A small image diffusion model, trained from scratch: arch unet, batches of 128.
Rows from block 4, named by matrix and row number. Rows with one number belong to one attention dimension. Each number is 500 + 25 x the weight over the matrix's rms, rounded and kept within 0 to 999. All counts start at 0. Numbers have three digits each.
# q: attention query, key and value (stacked) (model.mid.1.attn.qkv.weight, 576x192, the q third), inputs 96-191
# k: attention query, key and value (stacked) (model.mid.1.attn.qkv.weight, 576x192, the k third), inputs 96-191
q.42:497519498501504520515530488502514464473493500501441518480515485502527511499553530483535467502508491430489467510537522498500516491547493504482443473486467455543529517513477486493473481517505461466456527471505490487496475473563475528489494478495506515521543514457522523542481510518504521506
k.42:469497475464449519558526466517439487510538468499506489456481569498530522463487493503426541514485476498519538501462525522488519535530516491506495505520504468492519476508523483464496498517502477491531524519488454515500477481426503487467493523496528489506497502522524547517510540503492494543
q.43:488501477491502537474512465489511501496541480476527529504462480503518468497504518496514453506486507526519479494438473505486478556514500467506497474487501507527503443497508537464525509515496465516499517479444443476516502503479540515477509496499497533495506514437501512478461477474465523512
k.43:488521452510546533509472518493527533482448493475465484470476513502486503497482478470481506501528532512540528490499492498526533489508488479528488475521456510523505481504511527525509557520515500476492483527469561492509485534479500490510523535529490509493520514484531522470490481452527477496
q.44:473445560485568484506489526470467477540523508513487517483487488545512478490502480511526485431497485474543482488508477456520480474484505492524503485544460522530478519514481463524510499478472497495511474485484489509479533504511514525500482480511468515451494495478488512479514497495529520498
k.44:517552505524461494523455516490565520449500462495539481490556472508477484484518514487481502532535497513482432525483498536521527497528541492507473494490506511511506518524518558511512557508523484509488482517494518489501451502517496501505501497522536501510513513474518496523514482516466495479
q.45:511501488527489487477489485491478525441464515493498525532533494488559494490459518535529477514506512508462484525482504506483497518461446476508514480497517537484515509491511495494513478517478519506489506508534493499495523553519500510495484500523475498498489489484517484481503506526501498463
k.45:485511436518520499528492543500490532477508503483483509520520482489521497502500520494486505535509530507496515447520490482514510549526500573507464506455498471513483504570434522497446507521495524441530495476536493452536522454455468502512515525525540497488501503510538474512473481539547505527
q.46:505485482555506481487470470531491487489473485455516527488505480497518459467530487434515504555496475498496516490477526530501528529553499475476484513539516537481491450446525482504480474502530498480507456483478473526468503472471509564504482494470503478467486524512496491442508479495527483501
k.46:496546475551542514495504499538509480471516523479479541488539521507515507506494540473521507489480515526519569498503499517474458494492487543523549532541492562488545500515528484536461522528470457503496503491522432520472482496482505483502495505481499458475461500523507515503521541517505472480
q.47:526500513495481484518522496493507501474494522463537513490493511516527491483498485478473516518519517499487512504500447475497472485484530519532491490474494496496465489515469512437533491509505523530504505521489527477503504505524508491489512513531473551506528481518478523510507559520514502479
k.47:489484442517530448467477469500533483480481504512496528501485462511465515487513491473483521514512517482553485456495508506445537544482523501520534514484488448524512532499517533478494521514527520473534513486525517485523536535459493528489527502516465512461513473534538469521509470517499486496
q.48:522520520528488509534513513496496528468513480521502482507508511497521480529503492508529485530482482500552515500456496507487518456514498482498522513495502500508505477511505479491492491477498514470479508457503510509499508476486504481457490512519490500484490502510518508498423510509460540459
k.48:511540496497512474518533482514522493504480539451481509491519550522492448500521496502477493505540459481495515497529498477512489508503529502496488505504486503515526455543454534525484501464501518460533460521507497500477566531500473483519494519530525512500500509512491507512533488515491488511
q.49:498471532477482526495471505538481525506490510495484488509518501457518503517517511475496498501491521463499473495485506531517489454508506501471510510536520485539463534469522500508531477503496544482474468501511502509499498484518485531532491516490544488478491502470526495517491513491471518489
k.49:507512516473487483512526487520471496500499498537509501505536529530490476482522515480507546524478481515507496515512477550524502518541503398501490480546529548509518512499450526488473498522515510479501501510484508491468475522492493504504490454449536513525522484487511523476460495510508499487
q.50:469469501525499505492497482510476472525531536512530533480521501475507511509494519470503501475474507482497499468515512514485524513503464484477511514517510531475497505457546493527477532514490521471492437516492488502502484510509501495524532502494513479508494501499530506504487520513495500522
k.50:483515525530487481492539501472497470491524526496515496473505529485462531492512511510522496484477517528521525525505457509521493490521512513474512498507535516494449499513490527508489491519503475531510532511507542478536476495513461515497508486498501521518512516525466546517503483520514504526
q.51:491500512521492495515535509518469467533484513508513545504500495495500499503521517499528485518507486504520504452474533493463507506510475507533492489532514494525508485519505510479507499500497489489469505482485490499540478495477494493512488515475532480455487507461479470503451476491510497475
k.51:513485515506501480531514477479500510502491484480540512510516509526497487509474511502481487513513537501520546472500496524509468506498511502495515522511435522490514490503562511535489490479514456514491540485433546486465496520542557480505496512495528463500497516502486534458469523519512504463
q.52:483451516504512515478500471481456527458492518469474521510497508486505511520473498567485494474493565472547475526504495472506486492489539522509537471512483494515502471540472504479522521458495529471482504496494484503508515536512475502477493500488516546525496538476460506501484507524458531482
k.52:502483474521501466506462505521528525512527514485484489508540461505501566549523459505514548520497477511507468444521523546508521537519474511496486471466497426505495546544426502508491522486518483487522471502477491501466525502510439524480522531489514522484475445515469487502499441519522482484
q.53:524522494459507473489519514493514548488518506475508474513473515532475489476510503517499499509517555516513546520501535501512480504505501511514505499508507449502564483514505512477458526531518515495512481503505512533485495514487476490481493493502502478511485540510499500485441498482493481551
k.53:468484484480512474533487510483470500535556543507498474520475482511499472502515493475510464497499506534550534526513513488517519469450510482492528505515514463501502508503534519459505490500504503470510466508494476476497486535511490529540507465528492528516490525499527516489519484478526493466
q.54:474483488526529524489485488491472496514494530484557514521518484528494499468519483501482499482500483524489500534498523486488501471469448492519512512513481494500496476470497500498524498503500502516484519541493506509454470509505536495527522468458475529489484476536502512509515490526535499504
k.54:479519520476563529518531500474470524489507507494518490522510476461500483478499480510508455517520473485444477495508512494535499494510532469494555490493530516479469529508498540549511531512506542504498491459501523549514478506513512485539523508502474485483504510498518505493531523515483429482
q.55:488524452511560477520495515493469548494473523521462499493485486512527498492527532483483511511453518483460480515548519522499483522536457508528471493496526550480490514459518509480511526480523480491518495524486431484471489505516503529516507517509504524491502494469522511491499508524486463501
k.55:489510477508469517556505489519477500496488479489484526482448525475518500501494501503529483520491521526498528480505499535494528453518498454503499526515491498532511493512500516516490525514458480477502441457508512487471551522477485452512505511524474508504500501501514539498526526533518514530
q.56:479457507498506482448520439500509462490507514486532523543489505518471503489508511501524489461518514501474495496476500488510495536488470527480512470521512510457540514523517525489502489498512449508489488488465469500484475497538454497487473461466495482504452536511494496474490479487505493531
k.56:478528487508524479496512558483547511510448505476508505538524491521490500441504509487488528445500493499504550466511496515505506504558498531530504533508480524474526507557509483510480489485482483567477552535501483448505496476469510523480510517489506494541517500470484497497524508488508502455
q.57:481453482505501498471518483500521508474485473519535542453500525516492464512483515531476483495520497520460508517521506487473503492478536506521532517473494513480486493511529503470469540486472485511543491536507482466529504496502523477542497520489491508504552489535470522523504475482524473520
k.57:521461490490524483459471523546498518485477552447498519517506484514488495493530506484518460501459515506531433500519501482472517473474513524515510458483536453468451546457496493479482488503528476510451507527534526469500538515520535533452505527510428527529508496501484457470520491485478500526
q.58:532501505453499505483481504494445504468533465492484500486511502493486478491486501483516540497487495541536528528548517457487479469515506517522500492505494506522497506486496531518545465490509515495522464528500494513493486484507492498472494514508481523488540508458506482497479499496503505461
k.58:498495474494508462545479511523458474507523505522505488466502481559492503516543511473499493512488521468512497500489483500490475488472509482524501502534562521508537528469494513512458514492532487527472494475499540485493521513459504448492544519491515503501498516549517445520503488496514507495
q.59:462524522520469505545494517474480503509500490535487527508515521464539482475465550525488529536508517487489485509504521484488501518473527484503501504501519545517459516475480484506498499486504526449498522491495473490524475504499483507502503502481530500457521500507511506509520496536472498491
k.59:526517565536494514540502485498479465510510493501557498510531487522511521555499499461497522485490511525500484493503484537495531472472531474478505472535476466533514522495476499491470474531499508492510520474501494481522496503511486467494445511455540478500462487506435516481478519522519525487
q.60:493494516524535454502501494480462450506493530473526497458501484507518486466522516472501496549510487488520534481553485469516476448502470477511507487547513482517495482491477482496504531493501518512510511498490499497459464489491474538511479487477518488499495489491505472498482523503499531528
k.60:464526510564504488475477487490510477523513445474489525491507501516533499481520554513535476525475522512503515471486482501532486498498503493539496490507493507506525524510515516524510489517505462477516512459471489507454491524509510493509492514471472463470489491455503488507514496503496481479
q.61:511478482504493501534508487517504474482483486499570459464482488552460476495544497484526487521495507545516526511495504514497547497549450507488434497491478481484474530556534532502509501532471455478524475466546476512531490482527476489482483471490494510478506502554497493484494507480512500551
k.61:454494479482517442500540487526488490507490524469480491448489518536496495463523506508496481501528525504515489509492513492506502490482496523509494525526447500510490471555496499529483502492479529503477506469511476530504494509471527521502503511533470471481514487516519512492540492537517492484
q.62:487498518524512501476481505486534543515483489469552506536452517505503511480472506462477468494463473485497533509522532480519517509516495496570479537486472522455479516524489523501467510498477510503498462481480466486520530463515476440462487474487483488501501533525483526449486508526498518522
k.62:503520469506464448519504473531525542474530553467531523522498468497509515450520504484484466514479525492515486541496535515500490508502490478514498534504521511527499556518528482500463521511441501510501508518519473472505500469477464498535489560485487559508513475521505514492479525500467509515
q.63:514504531488490525472456506531496512541523474474504521465506494524507530474515559499517476496541516492481503473523454505513490505477518455503476517492519516484488522495439507517543477524474500532501458558499498505490485526528516531519467536497510487486479498524525470492519515518487468489
k.63:483497454462483531465496475501484522503470483516542474479532493487482494517539524496537462532486519547518488465497486513540510508503507485541512524459467532506481479498532523494509565522449479529520549520489491496530507517474500474473499505495529505531522465524545493546474513515509457486
q.64:502516521501492509558511506514484465502526512487453480535565478553522499520537517477460470543500517490529442491518452489495519451518498484473496509507484473496534535515503545474543524416520555508488452506487480469537467502501512532490529503525454507459485520512457455530487472478502542492
k.64:563503465518509525499487482507486493463430531502467497451491492507516517456485533474517526478488487528498483461500520530485459461468482487521561508490450523525516524497550531480510493477492486490524512546489502508499455483496492498472492489525469483474455549490482479475494492525519409533
q.65:498522478503511464514510469477463496468523465518437455445525526454490526545566517498470512489504454502508534511527497494491443512489518510484504496476511547533514506547531537492473484497556506477555496502480534519498506508501479485515527515508437516506468505539558556509520522498490510510
k.65:427438478468511503537535468461491534519510518558460484517527500530494495463498439509486485514460549491504511570538538506538525528509458518464476452510502496499540494502515491520523475496533549555519500435446541509474526506529497497491474459512530549472495505510494519519481495430496454491
q.66:505479528488522496498464494516520468529461471530483516475477473552553567498498496489491496503473486473501477510519445536527492519484485517501479472518508514488461500503515539509494510509474461470518476499481466494499467510529490498488533514464505526496514513473470450519483521539479536492
k.66:484501452535499500523473485523525476517493465535482525476495489526498515468426544519502513508509462464532541485473480482495513505509524488510523503513538475526518497528462508482494439507498454496505463497506485479538508507488509466462527507502477483512494485480502534529517480509495541470
q.67:530511510534512479521517498455476473457533504532462490468522516464477450496506469492509496462531458459463540481554505495559503462546532499512511506529517505525507512530531473499489456473496480553469514462495492504497484512483485483487504492518419539482500495513500496500551474531508508521
k.67:477500516478515529489481508484429554508524522477531508522550522482493529488503452461473468508485501487498514482545522496505505504504540504495485543503515512450521530508539479509507472522516573503512490521466471486425504496480536508484498535524483528500446521550494471497494484519496479515
q.68:526504502480480460490526461525505549499461500505481525499489514475492488516478503500517465502470544482465488522473466543504505499509473522443483493482511471451489522490490523509499474486513506503499475496534519490574458535480506448516500491523487514467517479534539553530536502453512481511
k.68:516507531480493480515472498479545472522467521448496468541517518493478499480497491506531486482570514505503446499565518512529459505490551523446505507485523522494513466504489517535510567496520487507518485479496506463503500494536489470478473516513518490464504507553477477508475491483537482488
q.69:504487544547461508584508515519498467497512551459502483525542541506471484501485526491465518472527447498506498509566451537473467485514489536510517490522475457500530490475474511517517470506546512475522541548528467504461523515534522508479446478523550485528536450509483490508528507496479487487
k.69:552538460480517467448509535493485512461478434461508554474506520509540499467445505491507528491544471556536517453538468475501507477520475475447573478506447501503476453505499448483520537492495474503541484497506485484477490471485496495482515500543490559428508511542513462499489499495510548488
q.70:518474485466521510439496513518539445520551535521487514462487533523540581534525468528499526501509481532488505490467562461479471492488478468484502482511462516491473444475479494505507502530525517522495483483486494507490530512476457443514463538447515501520507530501547499470464525523547533508
k.70:458489519506468493480552480528497475501497528530504526507499468479533467537436493569520450510493519506492471495419498494530536485482498499535491523462533487488506554470509503473495511538506456499509485514453482502480452528488490521568486479474465511544518524468506574521511528521476516463
q.71:492506532530522490508480501512468535539465522514529523498479463470514507556493487491498490508460469505484477509510529493523504543482426495551495508502560517549498516506505466480520523477505528495480498459523558467461502489479482477538579515497491519540483518489477485543504508440490505499
k.71:458461469507483472547475526540526505520504466525455498478507466480443490553484524542497528493472521500442495507491499524472516493488480483518509456484497495481537531466516545502478495534478464477480506506458487488532560492484531476478518494523532493504478496475491496518491456522522514487
q.72:518472495511486497506507516509497546499472466475532468499487503478458536463454525472503484503458548523519446550495514469540497494500467476509543473493495487491492504532503500463455453499496540509481474518549495509477512495521548489530532511504542467444516480534481483521512490493519492520
k.72:538517513541496519534477464522516484545516483464484487502488485542515571494483519499501524452482518509450475510525494526470520510553515477477424473497495512445471502507499525496508533502507500488538535492537535495529535439557523515536525494543548436471485521465461492513445518509514460525
q.73:494540494514504481515489541521455503522503544506517489539530484521496504538513456511522494534474471533529463466487496513528502465484476501470462478515523530482510497475488525465478461524508497477544469470499499480504493496483561499484497473507509486500454525517468507513499518514511539457
k.73:541516490535484519527489489509490483460452543523434482494456481501445515482508506489515530514514496505484520466489497509489496523518505526530486491513530514455471513470518524542490512480528463490525518478469469508531494534493482483518457495498528471487486508491476484474546505516529498449
q.74:518496544539485521484496529489520473484486493481470484517486505482500513510512497476489512519530516478507454518525529480513514506490488439514475510478510498483509550534511490455510463483477508531465500493504512477463540466490490499497532489522533509508501495481504480509478500502517506514
k.74:487490502527489489479468495507529539480480506484470487475498515486521528450469540508505529521496464510501489511519488514519514509478475488540461492521515496507492475508514474480546507465487503472510507530496469499533494503470436504535504483463502486481439513512505513519473491507510542458
q.75:519482510511497493528530495513457558523477554506514539560498464501510522514442529492502510464506494486505482524501501500490496507516502508503528491447524435519492532493469530503502438432477507444504542505499525469487488497538514501517504541528496549460486480519488529521478526436489525491
k.75:498531466475492501533502533514515529502449518483494511503500479493531467490526508509487569513495449530516540507514555511523506496533519449523494481458464522497513436519518520490498511490529477452489515537460435504546517475507518487505476498514511464507483502507529447513495537503472497525
q.76:481508510525526498447476519505497527488525498467491432510489469469525534506502457479553499517454504497500479491462470490529513464482539478473504496506484478495492510521501505527512478462500499513482506537502495531491517495509473505502490480511499483480553478513507513461524518463515515466
k.76:487469516519516485530510447482471503492481496460455497497518519535477517514517482492498489497523490469490520455486492510507467491477500492510506494499500511513467504523483531487493519498536494513485542552539473522484511535490519522500555544496520457489540498475499514493479510475473453526
q.77:494503463501457495511463510518496463473481497523461484522492473525498474475476498495497521494514539470517507496439544476527519512518489514499469497496517559513500545459478480529500522492470447494501441476463500518496486492513488545511492501467499510498524505499497495482485519478485499471
k.77:515543528467468499507450560510474470448510507545526500472457477506487492467528538520519465514457519521508508472522478486505482557464516494513530522497537488506517536505493498456512464510456470477463478455520504478470498511489526499527519504470494461506501492527518523482520516541501506483
q.78:478520476501496482511498471503473491549498504488454529505486486525502541459511525498492523507474515509446510540507470492520520466531550520521474554478486523489483477473552505529476505505496462519491476477463534483470557524496500479523501470480466467492472510482464529462478455489441482493
k.78:553504533467497515526516445481491500498557487476502418519508514510484467553545506501479526508473527481498526550511464483478530489519508575538534496550446457506464506511493491464527510486502518485483470482495541501530506524518541490543530520525499454532527526542510511490493476517509505526
q.79:518498499528472501498498539520485481461521499538458517487498458531514477511498525540499479525536495482461506499476492476536520476503506463490516506490495525523515488495508456489496484501495512558444497473507521497511492493477468482488483489478445532489444527496514505532511493512467510486
k.79:497544529480462532499458492529532488455510508458506491492509493489499561460530510480477489513501547509495497455507504514523534463462497530541504505489530477441461525501529522479486496476470502466444484473449550495467509497513515540512539535551476512464538528495476491526426479553505513483
q.80:530497522511550524487488522479512518531479487479490487512480490556485549511465488461530501546516523526493467553497509450528541494470480475494503490459483513499478559531554499476536443488476506507453468553523506517523510484486499471504536506458518472474481515505519480490500502504455537502
k.80:503480474525479519526481454493562488508458518481467477431496463514507467521513502540503548500484435511476485531464468512516531546521513485549454497463488458485463495513516546544505503505518471487454495540490472534524520517514492507550471453516542421545479495460556520540486519517522466518
q.81:544490534505508467533544504505463480512458485494517496472446480484492491517495524518493497457519538476500545477527505547513532449520465492508509509525514483531465486501493519501490483502534527524486502454492494532486525499471536489467512465542542491486543519491489507483483518480454506523
k.81:509534489533486494422486508493536500523501519473521532560516497464466507535486483510517569517526514474508515511541496495493507502520527498480505511523463507494426470501486458479500467471549472552452503499503515473507490510509511488587465474542504482522488528494429486494471495493521511502
q.82:484472548535498490478510480524493480541510502474484516490499477463532500504519533541484522486465496500515489495502481478509481512513457489530463509516490487458455463488515496549463521524478518446481514442476478451484531518520504495516523477491521519500438474499478484509458494538546554485
k.82:517502523516519537531458488531485507507542520495510506497516521523501542507483511474464483506516519512432523470473480497510560487499470490533535491498463493549516520495471511469499504496484440458480498501520493490529500466558484467484510534505501486423513461538477510508473512470451549460
q.83:490532481489517472528492527490523471494497471506452434511476497534516507495501514457492485490501503490487492546530441474510519482514500506476512529524481451488517501514492540498476526480512536522486482539518470479560490546492464499505504502499489495448516500507522471476533488516487514509
k.83:549503461523493511517496427478478508558525488470470506514481496495520506476516514456512551488528514474501435415480507528490470460499519511466517520512482499527482497522500525505525516470557542514517489475524516516501453442535489509483529492546530471491480516447420492500458528492561484538
q.84:488490474468496491487528508516480506497504500463491538511507552471526498542469541490482489515488517486489521506548519532472571432491540524534506527519493510465484449532521508471477487490541478451536494510503529491533488444488495477499516483476486504505513487555480503491475507498474472507
k.84:492519463512493475490498516493520490489537512474502453465563518467490465489532574505476501493488482514484511532515477493533497541507469489514489538507491491465496450507510488528489543509526498482472481602509503513482499532443488546500481500501508501458466492553456470468566501478514497508
q.85:506506485445497490517535494480488560457518473474519483509486486508507518500490467484528518515467554527490515481493509512478520484470504517479530488479498512511529452464481509471494507522531508480469537497499550524526489489496513494481482471467514499497542550502498499484481510507497485492
k.85:490553512473565502506526484524476470493486520507511481492522493476484468542516514462474511521475503515495492467482495514491499495514496461497476501489518548483506458493516494503444557486482493510488480455494518527538500504491525561521517490496508500502538510470428504503555550473511476496
q.86:537492511508519511509482500522544483501521472482483512498515488496467511529541484488509449569502488484472480465456517489480493533521543524480452507513535486498517520513496498506561521493468501512505525470524487496512504487491457521513465491467508508525479518495523527478508469507537534486
k.86:477511513516484505500515477453496484438487530483456533490496544510497509491457508464515501503532526486520518489488525524485489520473507537515498537475517450487474547476531557486460468503479471519488459484471506509502487520479492446491523508511490547547543484466561500477534428492509477487
q.87:527502503460487501524528503471509478446501520508500512526521496500519525497493451481491503515548506519499558479530512500483496460540528492510470506458522454564476507527506476524528496468506500535456492496489506549491487505475508496490517489531494508467524491539518528492441500496520505515
k.87:504491527508502539460454543461455526497495461473492462482470496441502492469518499493517521500477502499495533495507497495510512522498504537509467529456524471528495475550533483520456511477522521504455514534489464488453475503482503481541507483491513498500497528532486507539542475528481506518
q.88:523487532482490482458495516542491557467475513490497499533533532468531464502503481463534485506452502526511478493482439485534502512507523509443493521543519464509541618503501497427490463452460480520456507512518513514466495490482503525553527548470539532506500472480475482481511507474557522499
k.88:502448499499506494526429531508499511429485489510453505498469535526511504480482513476542476490577462517531466477533543481537497516505545497528507466522502498533553498472481497490488487527447472484611490523496424537520537495523522490459520465478523498535433515508500505520481488527503474477
q.89:510500503514499495462487460496472557472480522448454482503476459530514487476487504506522469477489526475477486446516490537522458491500508527464522523508477447451492545460493537417516486492478518545500547519548519515486467525439527468493552489503546521450490528522537498498492534511530527523
k.89:507504594589496512499464460532488503498474517497486477496552509510475462444476521435458443493560436490567453544497538537476451509488543508472486495516508537490470498532492520471511472490473466475510506563495462546532449517562497473536497530468542471539504537488447427505481527490498477501
q.90:462499514495461496487497474524517484501463540500483487564553502489518510501504493523511494497486511488519507496522496493470493521516500487477476479532467527480549477510508495509504494549496482462555449489499492484532497456498508506514482504478510500519528497514484489481507497544503499470
k.90:481468487541501501526508499493469492477477505490526499481493541519506518503455508465531467533510455508489455466500479526495485507514527489509475510492510500515477503528542506534499510516471470481530534500521454522477501522498425521469484504488497525462498431532505506477497523511458479519
q.91:511481509447480448486501481488521446459498486483521446477492475456478466527513509474468505494472508522487467492544505511487493496465479521490512501516524520500464459484554480565488510512539499515484492464525542517526515463455536546499571517496488452494473478481506533529493510488542524519
k.91:523454490475494474476498469456536498501478524490436480503542523528441509496490460515549457499526515478489473481535492538507536537521527469499497479516512501488555492487509452502550506505534534531481495504537512497502538487478459470526497493486504504450444465471486496464470514454514457471
q.92:513500524462529490479511521500494481477535488492476467505530486482495521485488505492502510490483517481502538511469524443497536529503488518494491467507487516479541508495502481539507480524494505496476478503543461509523492505545501549549500512459493482498535499533493522504501490485496476486
k.92:530508516462492495535500505505519447500559518500473506490482479467470498480468496485541476506481526499492497494499510530525518528468509472488490492446517505492515522505469507485527493504523509477468471454525513523482487478474495546524565480525509470503529480494490525527497519512506480495
q.93:492507488468495511503512471477485509542469517512476515501510489475458477495516542543457536490500532519497521517492480523478530483523505468503506528477459507491446512512503486527465513509462506459496475491507513495468485544468471478506466507519494508466489494510527495495480469502460466470
k.93:500552511501481510478497482517492485525513492468509481491497551500538535504519459481499473506510511500506508550549508480508556505520496511486500491500449483505501453487489517480523484513499517464503506454488543450530494476507507513510461501484511514496510515533472523464497496513486524460
q.94:513448480548488492548482476496483536511487488489508533471505538506488461535499530498498490473508477497436451496511479534515498466501464493496498517457505516453500531532548478529505479526516472478545492486489469481486505477482519479507485514476490536515464463508512536520523539486512505527
k.94:481433533493505507485477562470516536537469485461511507513530527557496514460488532552506479523490460516464503520558457515518482501526511512437505493500546473498565502499508482515479521464466491515523519490506540493515554467520472519464518459498516508464525442554464533506507500453512489474
q.95:500530461546515488501453503490469541466514477519520498512522521527549489484508509507451487543467481506559478505494482475481466503531506503448529487499535511538531497483480543459515490462505482530500491490516477461488522476523563542491493526513489516521504545489476520485506490481496522486
k.95:511494467538531487540505464537513532464477466512523533539525536516472498520504524482518488485512492485489494521480517477461494543505444452496475466536512472478543456497476496511491522525537513521547532441505505526448504505469505508467540500546472519469525542457483431485506523537498476519
q.96:501502492507531479513470511535501475483514476501485445470504511493460487515543449519483498466472514509508524512498522487534503501522472497478505496487511511542441554470476496541497506516492500509507477487464511483486472510514485466463509499504486449460516504498518488494524509546536463514
k.96:513538457502502477490547530508530521484518523464491456499524491522516516512518505520443522460528505568483507464476507480513477513520503539476518508534481499491473487476489494486508491474481510515512508488482499458521489486462486498503496477472515503462492532462471520526497481513515499485
q.97:483505497488487472472524502538515460481527509463501501515500498522449518504489464566458457484507517520488510498526509492500516495470519498523502490521527487471468501517535486477475480492476491471554531466546475528478535525526541489498537526503518510505493490515462485497488505482483522501
k.97:499521522491498542470495528521460499504524514537443509494483461481510481502528519513510463534472529491520470519499513488504524486502489476507465523489452498533503484479433524467527491471454518511485494492507475504460491470475486488455517502489503484509470490523510497477467537491496481508
q.98:481486492509527517510495488467473502443490521472469471492491475536510499533528529530479525476523551517483469504518501495523502540510472512512489521496484526532502501545483498491499548499503464520521515472507509481480533489487514504468542511497497489530532528504476500488515470517489478497
k.98:501530529504495548504497489457502543482471518488490502517541495510518556507501507519531488474523539523499497517509483482556486478530526510495523501516450503503505490505477542466507474426518523503450523523461499475533475513485493476474473547437504498489484495494479496492523504537512513479
q.99:495530532483502500500485527455530491521527555549494480507495482473484484477518496497516487524501513501504457476502487521521515471509481497507498475533545497538488510505477445486495520518522532519513538516462497488520525512546499494501522479482522515482519479537534532499512505503492500476
k.99:492501523521458481528497547487534518528504533498495513504465522511515502522530508495511546452507517527476475445509475544465471487466462497449506518510546513525481472443497527501459526511505470504480485525479490450491494524525522521508486513469546511490524456477511518469525467496503457504
q.100:485504500490479548510465445490503445539554491516460499509534502522492446510493539509494526498528512465454495515522477536505477523522516527525527494467498516524503470521511495527523484492492464520510520508504503477516489496499522508486498482468483491539510495473525504500488493475492472541
k.100:446523488536472514516453490458496476501482488524536494537528473536526505470529500493506458494517498489501505516511503475518530509472529491523459520486475502481491467502491520482489478511470517495488505505487513467532475525500472527464490516519507494528514482513464534483497543497510516482
q.101:510498524459452493532478525554506503541536514486487496501501496544478486491478560492525501490536476524501510523500459478475478481485484506503491509533490550529533460488501500491456525529483512518540497516508513540532485463481491485506501474513495489531454470502517485504466498468511492504
k.101:476468553564502496514537481500516514527466502508505467500496509522475496477482487483456495470456521494476476516473487474509502493462510472522513494510509552532456552491526512496445473537522565517508453511507491490472500501539562498498506532538479477475496514478476484506529502471522526534
q.102:513464474497537492513477488517466501498485470443521483505525515507500489480486471478497487496502522446528497500501507466466508457529525522513518562498498497510508527479521522511517505527493523506472509504483503521492470476487504444446479502472486493502512501507521505506494461474496514491
k.102:521513458494480506500506558470496481513471514478487520475465474472553531468503486512452477486482481470490485506485501537477500543489492519478459485496527491499493550500515488478513504489523473508510477485503477493510499500497523511536478490530512488488540526480546505525502491487517485493
q.103:503521488505535471489486463465560480509488512475498561513511522513516461493475469541481527502473483531491475498507543514473489483524540498506460514518510478513478548503514521510550521475483499514523530536585506508512523521481527514501501497498520490477528473504502493500491494481475477473
k.103:472448532474520497525491493477539535539509509510463495443490479505475460528523476502498470476478469528490511505492488451509444524506488470453480505487513497461473470465489492525482497516467522504491557530509485502514512476520527515471510479495483450491482484503550474519515525501506497523
q.104:494489470510475504506481479509474482521578448503457483509464500505537479521523518527477454519521510516500532445476456488533500515478506494499484530452481525500489501476510541496552506541488482508486522486508485521494515477500527531501500497494489483519482512474526505457461512507524517509
k.104:478486446474490519558503488514530483529501493498513519498475525480498541502501479529531476509522491500485453499531496525536490460479549496524506493496475507512492499489497486456502475488484494480478522485501527521537473550459491506459514491493451520506483542467512543521496526512520500503
q.105:495527507474490448477496456486522510469477552530553524509471503514492513518554523504503529484494477505573489495514489519518519450486527490458550460496502503506494555526459490505475522513468520473471541512509449495482492542506541483525484501530469550505519498483489514476477501534504488520
k.105:483496524466503525509466472460501503466533510512514525515457511545523508531493488493521512480472529569477526502510474532517532483520481484466506499495474526519484462481525523499489494539514508493560494519497476520482507481530542463496498500532542496455506468454514467455530475513538487506
q.106:543467518466477479482455519522536509492488487513494450527478520487502487524554515518502503501497475514476468517487423479501474510452453464478492506487475510495476512504517497529473503473462474509501496534443468497498498508516465525506512495522497477516504467443507505519514487499522523496
k.106:468484496499492508499496489533496472471505493513538465498517492496516506481513502471509530465543509512466461507489521508492506520495513537513528510510465536484507513483488488458509485521445559550491516512503447498528500532556483501527505519496501529488468528468512485475524522504506503528
q.107:477520475532462493550501522474500483505490468507512517527519547498472511462538487495504503490460499510505470505505492484529494506463542509493466476531498481526497512524459555524525503514508516484439537449506517466515508457523540499498517500509523478485552499491509497499458507536514534520
k.107:522496507547509501494538493475481510472502563528487513469456489527536530519495522539491504483510508499510504476496480505502511515499484470497519552497470495509469516525528508520490506504517510507491447540494527499471491550515493521481497480494481493514483500531512453505474482539513504503
q.108:481503539523491520488490561484454473482520485499476449519526496480522505491499483448487544502524522490518519526515489485519555495520474501521491522501501497561460502453481569472505484510468478514491489510450484501540508502517495489491516493460482468494539535486529506499474511494500467540
k.108:469466499496486472489495496494471531464488482506468521489448526509490482461527507533509484454511476544505471525544515522500501492537507511545517473536485513453463459475528505568503468495492472460527529500488469514501458479511483516486496499483510520463502525532499519465507545505489543526
q.109:504492515555526530495506485485500520494509501505515453500507511505508510520483459474475523505503499504509493519491513511499461503514470480482507531473510457481525508521520497487521493497519538524506531495520479484483492537459486494530473512530511527517499513488499497512539487470510470456
k.109:529512499463506500537490540511521502466513473484514511526537486499489512467523525491557479486532504499491487458533505536502496507550473505493480516476478496476519455501488488452516513512479479474567472486503482477518501461506487527515478483514514508518544485513511522478485508467478489439